Weights of a small model that answers yes/no questions on an image's attributes.
Model: 5.18M parameters, 48-pixel images, encoder arch vit, encoder norm layernorm, encoder activation squared_relu, encoder patch size [6, 6], encoder layers 8, encoder width 192, fusion encoder width 128.
Training: soap at rate 0.003, 17800 steps, batches of 64.
Data: trained on Sentinel-2 satellite tiles (TerraMesh), 145000 training examples.
Rows from block 2 of the image encoder of a small model that answers yes/no questions on an image's attributes, named by matrix and row number. Rows with one number belong to one neuron. Each number is 128 + 24 x the weight over its row's rms, rounded and kept within 0 to 255. All counts start at 0. After the name is the row's rms in percent of the matrix's.
After each neuron's rows are labels from the 100 images, of 14976, where the neuron reaches its highest value: "top examples" is what is common among them. Only what is clearly more common there than usual is listed. The data: Sentinel-2 satellite tiles (TerraMesh).
# fc1: MLP up (encoder.blocks.2.mlp.fc1.weight, 768x192), inputs 0-95
# fc2: MLP down (encoder.blocks.2.mlp.fc2.weight, 192x768, transposed), outputs 0-95

fc1.602 126 [132  99 165 140 105 102  88 101 148 161 140 155 123 142 126 131 185 169 119  71 125 128 124 157 139 135 116 108 127 123 139 134 127 145 151 130 144 124 113 138 137 117 121 138 163 121 112 108  72 136 144 145  90 137 110 159 161 144 141 163 110 119 137 116 143 158 158 127 127  88 142 110 139 130 147 106 141 119 124 105 153 109 127 136 144 147 137 177 140 131 121 127 130 130 125  89]
fc2.602 128 [124 131  87 148 131 121 140 102 121 113 143 126 123  89  74 110 147 117 108  99 109 171 103 150 124 145 111 155 143  75 142 181 129 130 127  78 138 141 135 127  50 145 123 138 140 131  65 131 143 122 122 133 171 133 108 109 142  81 133 161 132 140 125 128 148 181 150 122 130 118  96  75 111 139 121 127 112 117  84 138 151 160 174 165 138 119 126 110  97 105 136 130 102  96 111 113]
top examples: water; main land cover: water; flooded vegetation

fc1.744 114 [143 126 136 108 145 132 100 152 162 134 132 168 206 159 133 169 102 134 120 153 111  97 114 138 119 132 104 106 141 114 123 165 126 152 109 134 108 122 150 163 157 130 116 126 117 156 128 138 122 136  94 114  86 182 109 149 169 101 122 141 130 121 131 124 102  99 172 145 153 139 117 107 118 159 140 137 119 145 114 102 148 129 116 100 119 191 143 129 162 144 108 131 117  91  90 107]
fc2.744 103 [139 131 152 125 130 167 142  96 128 127  98 140 120 150  95  96 134 111 144  84 108 126  96 104 114 131 161 132 134 139 121 120 100 136 117 111 132 154 128  83 133 123 173 117 113  88 188 122 139 151 137 132 127 130  94  98 123  86 132 160 131 123 165 138 109 119 158 130 124  68 117 141 145  88 202 139 103 142 142 131 128 141 136 176  95 101 176 119 102 112 156 194 138  84 120 133]
top examples: snow or ice

fc1.333 104 [132 137 114 126 132 125 154 105 141 129 152 144 158 113 141  85 111 143 153 101 176 148 122 187 148 163 193 104 103 129 149 140 109 144 132 146 131 131 117  97 128 119  97 131 105 134 101 202 114 138 117 120 127 125 130 137 127 100 135 126 120 122 152 156  90 128 121 145  95 125 131 115 116 100  73 109 118 139 130 115 147 151 138 121 116 142 116 108 126 176  81 128 136 123 113 133]
fc2.333 101 [157 127 130 173 138 133 157 108 133 144 121 149 135 123 139 137  85 119 128 104 134 119 118 107 107 142 167 108 147 169 156  88 124 160  81 137 140  89  95 114 122 120 157 109 106 118 144 143  61 123 131 177 129 160  80 136 158 136 139  90 128 176 122 138 146 176 150 130 131 150 154 129 167 137 101 141 111 167 182 112 108 112 138 113 148  96 125  99 127 145 181 132 111 125 120 108]
top examples: main land cover: rangeland

fc1.577 117 [171 153 144 129 150 156 120 140 166 133 154 159 121 106 124 126 140 122  89 134 141  98 141 133 136 128 166  46  75 117 136 120 123 131 118 115 133 122 105 122 147 130 151 122 165 105 150 143 130 131 106 120 162 124 102 131 153 150 137 150 125 106 123  97 115 143 102 103 162 169 136 141 137 175 139 159 111 115 123  25 134 140 113 112 102  98 117 127 173 123 123 125 114  92 114 128]
fc2.577 103 [132 112 145 168  99 133  66 144 150 134 129 132 134  94 181 147 154 134 168 138 137 124 129  93 154 151 115 122 127 135 112 129 120 135 146  97 156 139 105 142 124 107 101 145 126 158  91 163 167 141  85 135 125 149 137 113 134 153 151 119  78 127 176  89 134 117 145 112 100  97 108 143 128  66 120  63 117 127 135 126  85 129 126 110 127 127 124  98 130 146 131 132 124  89 179 134]
top examples: trees; built area; main land cover: trees; main land cover: built area

fc1.429 106 [132 137 178 122 150 142 152 147 158 101  85 120 117 136 111 154 118 146 124 119 138 133 162  78 108 170 125  89 125 181 101 134 116 116 117 117 167 161 140 136 138 159 136 130 145 117 137 125 133 131 129 131 132 154 175 109 129 176 120 170 127  50 136 122 118 127 116 142 136 114 109 139 125 144 125 183 100  71 127 141  98 133 138 109 176  91 134 137 119 148 144 122 136 146 134 125]
fc2.429 101 [147 114 135 165 116 129  83 130 146 132 160 116 120 129 127 123 119 177 146 170 107 126 120 139 112 139  60 118 121 128 139 120 129  93 128  90 102 124 113 155 134 139 143 136 115  92 133 157 141 130 122 120 129 127 112 187 147 141 121 113 148 103  51 159 118 128  77 105 144 145 145 128 137 136 141 124  81 171  90 126 115 137 146 133 106 101 148  83 117 123 105 123 133 160 142 136]
top examples: trees; main land cover: trees; clouds

fc1.600 113 [123 154 148  92 128 129 132 172 120 128 137 151 115 129 106 144 143 111 161  66 132 121 133 167  94 131 155 123 107 145 140 139  66 138 104 124 154 141 171 123 111 142  87 163 149  85  65 128 119 154 111 109  90 115 142 140 148  84 148 129 122 108 122 137 141 157  94 103 100 129 125  73 123 150  96 179 128 115  96 158 151  72 127 128 157  80  93 189 127 147 113 119 140 152 110  94]
fc2.600 101 [151 130 103 123 132 167 119  60 126 108 115 108  79 142 135  95 118 146 133 188 141  74 162 136 105 120 125 128 147  82 151 131 143 121 170 108  97 109  91 102 108 130 135 160 153 104 118 145 157 126  78 135 116 124 144 130  99 126 135 157  88 128 160 127 132 112 126 149 118 110  66 137 139 120 112  73 120 108 143  67 151 138 136 128 166  82 131 116 160 126 148 143 132 133 139 122]
top examples: trees; flooded vegetation

fc1.564 058 [128 103 129 153 157 125 138  96 208 153  87 152 119 152 134 115 145  97 123 119 134 158 138 123  96 135 109 154 164 139 163 165 121 151 121 125 139 133  90 161 122 127 137  91 130 126 104 121 120 130 106 140 143  77 119 109 118 115 160  84 143 139 128 110 123 107 153 125 132  82 162 158 192 110 118 107 149 139 130  98 129 124 116 130 122 140 125  92  92 174 134  84 158  76 155 131]
fc2.564 085 [116 123 114 132  98 102 127 133 133 137  93  99  98 125 144 124 160 121 116 128 111 118  96  92 107 125 128 125 124 126 197 130 119 125 138 125 126 146 116 105 145 101 105 169 125  69 117 163 125 128 126 133 106 124 104 137 136 131 136 185 161 135 160 145 118 174 104 147  99 152 123 113 127 130  81 129 119 131 133 206 133 135 136 113 116 118 143 145 118 143 155 149 113 126 115 162]
top examples: water; main land cover: water; flooded vegetation

fc1.41 099 [ 96 107  43 119 110  85 165 144 132  86 129 129 147  61 170 148 132 112 104 128 145 154 144 146 159 109 125 123 131 115  93 152 124 136 126 136 112  79 147 110 148 156 150 148 103 107 156 145 160 123 127 134 113 139 126 155 130  91 149 163 124 118 137 129 104 142  89  85 126 101 108 130 114 143  94 138 117  98 127 114 127 124 120  92 127 105 134 108 146 120 146 107 124 107  93 155]
fc2.41 083 [132  91  98  69 117 148 142 145 164 118 107 157 145 107 110 166 119 165 101 110 136 142 123 121  86 116 107 105 105 124 128 136 120 130  82 133 137 116 115 115  96  94 116 130 122 148 126 107  69 131 121 134  70 128  94 122  89 119  89 144 185  95 116 129 116 115 157 129 127 128 152 165 111 146 160 151 127 127 162 117 135 152 181 144  58 116 137 133 100 133 129 153 132  80 142 133]
top examples: snow or ice

fc1.491 079 [138 148  89 103  89 118 129 171 120 122 151 137 164 120 117 124 153 123 137  95 137 104 162 143 127 140 150 133 154 133  99 101 165 122 162 120  96 143 114  92 176 118 140 156  98 109 150 121 146 117 161 139 154 183 103 115 164 184 111 136 126 146 128 118 125 101 144 117 122 177 113  89 123 143 159 144 128  51 124 125 134 136 136  85 144 131 105  95 128 132 152 142 116 107 120  97]
fc2.491 086 [132 148 145 151 128 139 141 156 116 134 107 115 113 128 142 124 116 109 129 168 140  64 116 127 153 131 134 144 113 121 138 156 123 172 140 129 121 141 163 105  97 141  98 111 132 118 138 147  99 110 102 134  78  93  92 171  95 152 135 128 124 138 146 129 110 143 110 121 123 138 110 136 145 140 122 135 126 147 120 127 135 103 125 101 106 134 139 163 129 140 104  89 107 116 195 128]
top examples: snow or ice

fc1.348 112 [106 121 125  66 166 121 139 110 142  77 114 165  94 109 120 148  98 173 121 123 198 116 126  87  66 131 154 129 101 130 168 110 113 134 142 128 122 154 120 155 133  94 127 128 115 121 134 130 131  73 135 101 118 109 149  86 121 122  96 148 143 153 136 120 125 140 184 112 135 139 133 152 130 129 106  69 139 105 128 165 105 112 119 114 115 148 133 128 172  84 149 124 136 126 126 140]
fc2.348 099 [127 126 115 106 176  98 127 123 166 120 160 101  83 155 155 169 105 131 135 104 141 116  98 138 122 160  70 109 123  71 125  88 108 132 130 122 120 132 111 152 116 119 121 147 191 112 129 121 117 149 157 128 111 124 128 149 132 158 104 119 112 122 177 136 136 127 142  99 119 105 115 152 125 140 133  83 173  82  59 161 140 143 122 127 139 121 136  77  87 102 116 125 163 151 121 123]
top examples: main land cover: rangeland

fc1.606 102 [128  84 125 124 136 122 154  82 165 131 126 104  98 111 158 200 157  92 116 124  72 156 136 140 104 112 103 167 170 141 128 136 139 132 137 141 133 135 146 136 157 109 110  91 114 127 141 126 110 116 172 147 129  31 132 111 143 102 134  68 121 120 178 127 137 110 103 112 142  82 167 123 114 163 129 147 110 130 125 120 110 122 165 149 137 131  95 134 129 129 145 144 121 160 157  95]
fc2.606 110 [144 112 144 135 171 135  88 103 164  97 171 133  97 134 144 125 121 129 125 129 125 115 108 103 109 163 127 183 107 148 130 107 154 116 107 132 104 128 155 111 150 201 132 157 109 129  99 154 133 133 111 178 152 117 116 122 163 165 135 135 163 133 107  90 134 116 122 119 140 107 130 111  92 175 136 104 179 128 125  84 119 166 121  97 155 114 106 127 141 121 132 146 124 141 123 158]
top examples: trees; crops; built area; main land cover: crops

fc1.423 077 [112  87 162 141 164 128 154  91 130  68 127 141 138 148  78 155  89 143 141 125 143 126 115 153 176 110 172 145 130 126 122 130 161 127 151 155 133 132 126 148 135 149  95 126 151 127 150 109 137 122 126 112 130 103 113 118 161 152 136 138  85 122  76 149 167 126 133 124 158 140 130 135 139 146 120 122 108 114 121 110 118 124  77 136 104 144 146 203 150 123 136 143  97 127 107 115]
fc2.423 093 [136  97  99 117 102 155 185 149 125 114 158  89 133 125 122 126  89 119 158 126 112 101 112 111  65 117 136 153 185  84 150 158 137 106 155 123 154 176 127 116  91 145 135 170  99  87 145 166 134 180 138 127 116 151 158 127 123 139 126 132 144 111  93  99 135 140  88 119 134 135  83 140 155 113 112 137 106 146 156 110 130  94 136 121 128  98 127 120 121 148 125 115 123 186 175  94]
top examples: trees; crops; built area; main land cover: crops

fc1.512 066 [139 138 137 161  68 131 149  94 123  70 146 110 113 113 121  80 109 114 120 114 129 166  85 107 117 104 159 141 138 124 154 118 123 148  92 110 112 171  97 119 120 111 145  92 120 164 105 122 111 111 123 142 131 129 136 124 100 148 116 143 121 125 123 143 143  96  96 112 134  89 144 186 147 161 101 158 123 126 127 163 111 136 143 137 110 172 141 130 168  84 137  80 171 130  72 145]
fc2.512 084 [119  95 179 146 175 115 131 115 118 144  68 143  97 119 140  95 136 121  82 152 111 139 122 122 106 148  78 130  95 107 168  98 123 127 156 167 129 122 114 154 119 111 146 135 190 127 118  75 133 162 134 138 124 122  94  92 130 141 135 101 145 157 127 129 102 147 129 161 152 141 131  64  95 100 132 106 155 109 177  82 129 149 129 166  96 111 137 108 141 130 121 208 125 131 124 143]
top examples: water; crops; built area; main land cover: crops

fc1.521 108 [130 147 140 148  57 127 188 122 141 149 125 142  83 130  99 140 168  87 128 127 132 150 135 140 139 144 146 119 108 100 125 135 126 137 107 130 105 100 119 136 104  71 129 111 113  98 111 131 128 122 139 169  77 150 103 137 117 129 109 137 137 114 109 142 136 148  72 140 124 150 145 152 140 163 134 134 101 134 105 155 125  89 132 106 119  91 132 140 105 101 154 128 125 108 129  94]
fc2.521 094 [162 108 102 119 138 119 126 141 132 111 112 113 120 173 130  81 158 139 164 154 187 135 113 157 135 140 171 119 106 143 111 124 138 111  76 127 131 146 129 135 182 186 140 127 115 127 189 128 137 117 114  71 146 135 108 130 109 153 127 137 123 133 165 120 157 118 139 161  90  94 129 147 137 151 146 140 144 105 154 147 133 131 124 149 151 128 106 126 137 151 128  85 122 173 128 130]
top examples: main land cover: rangeland

fc1.12 133 [152 120 129 111  68  74 113 114 118 108 121 131 108 143 141 136 137 150 138 115 138 103 149 147 127 114 126 151 117 185 195 116  85 154 104  97  96 142 100 120 128 111 143 108 170 109 140 133 130 163 155 106 127 152 140  80  84 134 155 123 128 151  98 111 138 113 107 104 134 120 121 115 132 153 125 141 107 127 115 125 152 134 135 141 114 124  96 142 114 115 113 150 145 124 130 128]
fc2.12 121 [129 133 125 133 152  92  94 142 114  87 160 112 125 136 118 128 100 120  98 125 146 132 133 145 167  99  84 156 126 133 159 136 193 146 140 140  92  80 120 156 128 156 131 126 133  71 169 124 102 106 100 137 128 131 136 128 151 137 145 111 115 124 106 158 131 124 154 135 128 151  90 131 130 130 125  81 122 174 116  94 143 149 138  88 136 122 164  88 117 123 157 114 135 142 124  97]
top examples: trees; clouds; main land cover: trees