config.yaml
encoder_dropout: 0.1
fusion_encoder_norm_position: "sandwich"
fusion_encoder_head_dim: 32
fusion_encoder_inner_norm: false
fusion_encoder_positions: "rope"
steps: 17800
Rows from block 2 of the image encoder, named by matrix and row number. Rows with one number belong to one attention dimension. Each number is 500 + 40 x the weight over its row's rms, rounded and kept within 0 to 999. All counts start at 0. Numbers have three digits each. After the name is the row's rms in percent of the matrix's.
# v: attention query, key and value (stacked) (encoder.blocks.2.attn.qkv.weight, 576x192, the v third), inputs 0-63
# proj: attention output (encoder.blocks.2.attn.proj.weight, 192x192, transposed), outputs 0-63
v.8 091:565493496509501446492499454526531496460538437571505492500493469546578491487501516484584498409453500452483522456300516496514524482510614525460499501452510493487503374560476518537517513505528552
proj.8 095:443480525523467558554498573488494483448504525425521508539447456516545454432478417468557549568488528613530567467567497549504484503473362488486528492532453496457501498401490561457477542476529500
v.9 080:451493571481510605505420504552521500497495573547542462491439569406480536486490529474471502564464504510485492545554517572542520531417453495480496389472475468500479432480501499479505533423541497
proj.9 086:436561542455453437491464479496441472493542510504413510519515490617531445524532500496511514449490527515518430506437511429512455498499532512502422524496500532456491577526522555530508439530460512
v.10 100:504518456478543531490534612502506478429494559405516480456548543457438512511491512464483481479495510444467451484535429457565516501536482526503511447486435565514470513420481462535475485497533488
proj.10 094:539537509493455460495466414531506514487467423448483409496542515500519525512515489527529534521509478478462522484533566517482509480467498510545479524535533474432508475566531495498577481519502478
v.11 108:499543578494554553401449546565473507428507494482445536470492490462482486487482440490540587529386464515504496497481434518504520521432519464544507546593448532445530524541469507576497477525439478
proj.11 119:468498462504519549549556450469545472544505476532563490499529553501505524497587525545512431503566506552509500498555491554548545519497526498453547518415520492517532548500588452487392485439512451
v.12 091:502529505559466501499544473432453444549463486492464501560511523527448497515461530475480490519585463550522485493531482545517505440547493491524501498521571470524479523483499529453514605487520539
proj.12 101:479523464480504503458486473460546515516580467516527503500560444505565511503480510437481471479423515441500532523459504434504511507493523488496442471452489504432460396527457443491489447579479541
v.13 097:518449544490565499487486458531502437497476489578446513524458551388551499415554467491521557546516483488496519474509540488503522503510565583443432510421478518559478496554479549442517541547517472
proj.13 103:465492496485493470498506547553561447438436520485516466512561530504553470518494433453509492548488467493528508483490417501515464482527485418500502476540548468483494500445493529505525479450512524
v.14 104:498499487565477611530505531457476522521495531521477495566438459411465521526486558520446500516560479491503515426522425502436477476481439506507543411504495536558471572498457543493464545577491518
proj.14 097:472482457485494503496546516557499523499478453464495468496586551565491432479486500500494495502464499476512487464459465452516450510600498404508529541467504466518531488486583458482545449495543479
v.15 101:475567524493564578475487589513489432511503493502487522403560536439498481500464462487476493537526488449500437497490441546489501542455500555574492510489480486602529424515500447486512488537510497
proj.15 101:488411539584471517504432483568508519464474495479468554498569476606538453494476559495498510519513553482491522503545563444519534462497461457481491573453486517408525484480466533528491463510502484
v.16 097:507538485431533515541474475510468537502543562509557490539554567501528473543473487551477424513503541568501421531536504458461487491539553517480544578546499458430543484506487411450522435489528539
proj.16 105:542503601474499504524502467464546500550495477465517469512451492501399507560520543511466499416519442369480527482483528538549531462422553518541480486418468484460535493519418482457491548443444541
v.17 110:540492582513482531476376459541493495420401556535514471437483477428473509440472538515473506534483481499433496484505517480499480431527494506533447509441507531515527507473492463474536541471489525
proj.17 118:346496466537541487473537543476475480491528505482452466456500538561491460448449500483483516462548526462479558544507522507513498497456595411501428526453514521518500540532510551568490475470476480
v.18 090:485501471549419489527451478492531605497446490453501504538513490508498501465487537488491473520488567565513450497508494497526468438572448502505456447460503501482504514430552473469511484391491532
proj.18 096:552508513487482428500534432440485505506461540485494526481500497471486449516510505512464497497513399490506467497542511524476461524503540528517416470471490494556472497492514535492554526537508477
v.19 115:540464522479587597461464541411531453496501515453511518542555488504433495635441453518495503438469529548512483458476495584569531514470517466572477474418460562453490541483494468537457442524500517
proj.19 127:477472487495505502525452513566503518542441438504503470503488522549502547443546552599580484480505495471547507552496509550469502489495474504455513494541543569484487485485498516541442459464478399
v.20 108:542469437500498571526474535507505513477459532501499458559451395475418437488515589567491469514503509446558486410487501535465483517487532451534518413461488461529499443440481527482475494489542475
proj.20 098:531538473519515413463579524501463563508511517505457444556506563533478472510488491526494516422425523483519440576548513427425489363530494428467391506497529507452536514528515560522573479512434447
v.21 107:568503455509563507499528492490449488510459481472458527442475526494421587536481510450551520548542441443491474469485466404500490535460456456555510445503460504505553473437494502458519515519581533
proj.21 103:519507420511394512510450513490533476497483469499407545432502547520492465457506519544438508473468624529463501513562506505505496531507460490485411557573517493484474488515507472569555470545550501
v.22 095:499507452458497433436501504497583473475643502501484472516530508553511613511513491505501506446426507488545506487514504499558522508481477479529481562468452602469517490495555516573500454495447527
proj.22 103:522503571469494577530520472478427509498560476562539513441458518511452442551449537514548439596593479431540477519552490589505493518476455498505570393498495445509477491552529505459515546510561465
v.23 087:539474404494462536494448554434489502529494485554463552561401491504488500507543534526559470478442558422525507523418498474486534450510495433448555515410429406500463540486435567523492578541591501
proj.23 079:513541525515507515522593504480501453460522524396505412503524476469474515486479585523488478409522500634520479521550523553473480523473465530533496514566503563509534559467581554464546541454474478
v.24 092:521414493486489449499445433519534451460516534506504431535492441480497529512459536456511493483539446559449499524502529506484559515494479506423522480493498488469472534439495522498375405400539422
proj.24 098:468478460493496487480490487545500501508537462520505445528511474509475561541441474474479504480450535448586516498536490522475482571527513507510473437570496471500430464592486492584613500525541548
v.25 095:463532471484533528416417543592542576564542493407489479548505539517471470579546501458493524507460564618481497533527518511511504489489491465458587509487518496498412544490467443526504461381458494
proj.25 095:496527577470485450519528463449514524518486459507500529475497519466474540499486533502492422451486455470535479463416491465478468490492462612411457527495451486473572460522390456465486461544476478
v.26 116:513458514516514507513505536473515449451505506419479436507485497494487542532495495549564500573452458453412500460422482488508550565544500468525551525495563487440504517553497511526500496507490522
proj.26 129:471507502453453518479498520546494491495504491478579506490489590549479475491463490499464467495505555494500486531554488455533457467446471462541499497548545489501501522481471444393539517497533499
v.27 096:512533506520475555505484478461490526476546491463502474371485576454438501472528471536503584532465361526449480482543494446509494494473505460468455508541485502493515513441495513416572500452525547
proj.27 088:477489528524478454451579555438501517499394524453521550472500570559498446520510484482500503477578562416423476493521441528515522489557541442466482533490512477509449629511526500515475521439464485
v.28 097:541495489490487548516480536510464600528491524475486409473469443501578550470480487542472553523491562517442497518448487496557548545462480542471596521499512493505497458487502507468506491595563481
proj.28 105:461545503491486487466514445471471452419496517515521497544494487529501452492416456437563482496505486587514469527559510418471521481544490534542364485513531530511552558420531464505464466445488419
v.29 095:476433486538442460527508403462471522495579525482499497411579499436482508522535534463543505500512609525514562531461538588530502455489499493444475489483458489448577474443476531462532492463534507
proj.29 091:484631487508452506479467538525509513438435446572524505497493492474574516536522457423492530493441475476525464487497501547507566542507444519512468427545489534469466517469481467499459508636549551
v.30 099:457422536445561502501457510501532484486524515544502399435524515497518513523474517552475483511491574533513570599532502525507523517495484524464512484557514467418484493405503515510457467502487479
proj.30 104:524585607453430526461520510540470512436490509441561494542447487488495525521512468492532501501503467438477387528423478500491513470494544482566516499512531468535557591543520469507479545445530601
v.31 096:437489542482474514461451513469501601446520528494501496397477476496503485520501535485443572538477463502502504523510550516443512405473475507494570505582537386563514532442527497480586430450514524
proj.31 102:448523487516516489500528436500484531515436500453510560504504522491511498455486439520547479453533504499475497546534487545529550545508536539561409586434491600477473501507489524570415506499473443
v.32 083:502490437500521566547457483582494580464543552504537546478545528540498518425487511440548471540513507555644449551504529472510490511454490450482524403587570499505457442519505451481516510465519451
proj.32 089:543564523501537508470435511457512455503617506523446506510503504535453466621561535519499481453525444445438500500457501539510572499495490542512572544404367520514487561471509523513484455494470515
v.33 104:480496502514603479541453506451452441445471482507545481436531580467498486462488455539485470570522454490488458510438528476550535491540526536413496459479499438485486423454454477458508518406485488
proj.33 113:471558499483411512466468441521496517527520494469505543503586456562570472525557513496427515475478502476535601522454498491557528546457530470516476513557484476480534486521484501494490521500556519
v.34 101:421526512491445524485491503496501532531492498450495486461491486498433510495502570510479405451497519523521442492476531506514447471480485498519523480472484526474467524519528481519558516506502507
proj.34 094:495543475537550475516480485541494482411559449484518540429500490514528480523480484484468511568533490514575536528447497443526440491501453515484529544532496456496519490533531526471496482479541505
v.35 090:504545488460468517527489518529512552507498467497472443491505423464391462457517503559541543532544496522592563536513504493486483531513467459475538429512464475507529501544457456459484527510530487
proj.35 091:582532505514519489498534537521499462486499507573518491492482509522509456483498512432488492505513494492544408510477526536425488499580538407507508524444462518538536643480522441500508429476518487
v.36 094:453500521470438515569505465569479470570504511472499440574374454533474515460482491450474454528553488484469444500526516555489432486556539550521517495499549510523520553546515518480496529468447491
proj.36 097:555499441498524554526453555514464490515504462517517491491519499412471485532512464497485544479502506507491590558526474469536457462495550486448451493473443551520504448431539478493605538564443493
v.37 101:542444486561486473484540492540501541526529444459501498529534510481489453494442510497556488483466549529534498504441488554503525583494466456454548459530391546478485546424483534509441479394468526
proj.37 101:502531520446472498478445480518533526470404483526560422505486516495517584480595464442472527494440440471481447491493504481490489498550491524528538514544487440541529501613536491526552457521531490
v.38 092:523503541432493446403541519511528483531507492467554498465485518476496494485628463494495453497563457484500529545469504584560565511492497511491504510519540506538498501563489533552498538472422456
proj.38 094:460473469485481494538521517539566502510518516526507497554511531506504528470390534482581526513489606504496507469493479455497501515499503515500523497491483485456426440532519422446466483540520424
v.39 095:489505462415499501392482504507443485482485503493497492486517434509523534507559481454481439496442506509462526587505509458469523438556554506513504555520487429539494515521523474537457486505518555
proj.39 097:526500468607491486506475459522488483555542522523488548542501497515515555488459531565464491512499499516468501580526504491492503455450526508437434485503471525465484491437398500481478494480474496
v.40 095:475533526439528522494436438540563505440494520562490522487455385515509539511519509523444518611497445478496497553490530527470444601553510496546488474538490438467548519475517460524519507496581497
proj.40 102:497505475553518463483526569457505525500522458441553492470443473549485441481515540515554521446492495446488494506533453500517465522467533509562440508480521511506482488543446500576440526434450501
v.41 101:548455516461449543424502469534474504496504453492504523456516418488550522410549503535451594404480509474467553537497506540529514549453486499490437383446425504549593449494532511561478494431524442
proj.41 102:508510530495516514482514491503512500454478552573442515497518498495462518485481443421591500547490554571538503509558555480443469519531417522449520503554449511538479594551498509536484430523502545
v.42 104:559507400528626531477552508460518462526465448486481455537481534525473499513481502468505477481547468418542458467471458484512503484482489496422476514591478520516537474479477505509449567497490521
proj.42 095:526502541465412495531505483416496458525495476435491544492549452468544622557533511555581529426496527501500505550543562499449547572498507515586526555503525465466529478579494530446545498465529498
v.43 100:500534493491431514560507477463491492506501466589481500509455457488560495482500486502457460506496527481601469496536489478516442439455473509508403481554406500504492510547506474507445468533448439
proj.43 091:489479521500545522451508525470503548513543531480596428547506535544469487531467531503538473551463468497483452431460429491463490556541525431492567477451503477511536465483515535453497484479528515
v.44 089:482535508486575531538526534542397518483548467528398502569493535500491494514534524553591561583491470486449555492419472575497484548580521461538494497515474514513519537508510453515460486453454500
proj.44 096:483468351509483479519488465433497492595478377475581503501488481515438508524504514525501482500456529528532488433470537490499427523525441500477509489460477452455419501476481398505507497543480553
v.45 097:507494495503445521493531509504469476518479564418534533504457489449475498491486560552473526495515495554508565525549461580503577549479508508466493535507431498536480513467551504502522542514473509
proj.45 097:433521503476510451487563466502506526546519451540394487454469455508485512516413509512543486499533459503476436460451545493411474497579491495467455448510522510484477583491498512448472373498453518
v.46 103:399533489493497389579563528550477418489498479469454493495508511532513555595470536475526520449510484544498494513493481485488466487539504485484568513521656495439397534480525472561408459549469556
proj.46 102:516427409458498540562545499457524510501522484513586513492487437439499514518491473517442507471514560472459548464416461538574570502498479551525508506558518503501521444454533466438465524540489479
v.47 112:471488518496501480518492498514456487433556503503448510494548492541555470575506446535486497432531532511484479573487542496579478488495516460458497528482566514520465586561534427580537494453509499
proj.47 117:499411508542524465538499538479590478493496496497579427479567500488512479481472497504527482509475539503585454464474502505505504546451550489585511487440526490543442505551396505440492514462541522
v.48 095:507502492545512420504490510520534528522478524474493540481462468528468433489495509496448472485556449508501583521538533467521497439527533443485460532512511523555472525510483506541514522514421494
proj.48 095:515501481558502649539566503485484500511542511446479427489496490466477548529444524501504473437459487479515541481472458517482553521436506443514580448420426499537542474567499522500513495499533528
v.49 109:436534489499452531504473414483507524511479496462570399512493500461540469504536499534507552527538495534420510460503492512551425584518436535413580458528549555518495538466500445547510500429435476
proj.49 108:501506519502515453489518494556502474419516431513536504474512501505504494533468508481454477533480455459601494519420469455500528429511577455564458528478548478512502514604503458489558446475517500
v.50 102:497458485496594541515422493443476505499499497517503472501512517464504504526454511496595481461552525527500442545510501548494507579575431459474532463505445558481464562478469487519576461454542514
proj.50 106:479545544481503536582443504500498549477458457415534488462532515593566498484523576479484512494465432428459499544472505483510468458524450598520440554491551477481460520502409511539509492487480462
v.51 110:472536497500482414439561486517548511523517460519503497534501510622552603473517447530543523476491535509485499493501489495538446608493523433472478463455524495436532511516535536543483492495581475
proj.51 117:522495529452501512471495514500437488430465488507537550508503475414527445527564538554463475510481444553494472449525470598431496499516477553511515430614521454541434469444508522460519518503491536
v.52 090:496524448496468461493507469528524522511487553488560474599422449506529521487410568555541473545464466528504537537486492452497501563498441464545460561503482473517507488482464501505485469474556443
proj.52 088:554492543458454460468453488526499484440534473489497525500512519450390503578439550487492460484546412486480446494516549523407372506495486480519481453502472450497496523495478444521483505457468571
v.53 104:551553457509546561515503567434486486516500568545498557533500610479435494567504499503497522504459410554512467466513536508497505471558453460456526473552516503534539512497507520486490502506511527
proj.53 110:489449496501518480517511449497511481576508470526467412547510511565564521509493535564532482526429591470503542505531442466508484516534583499503472516402533566510433474544489459575512476564473470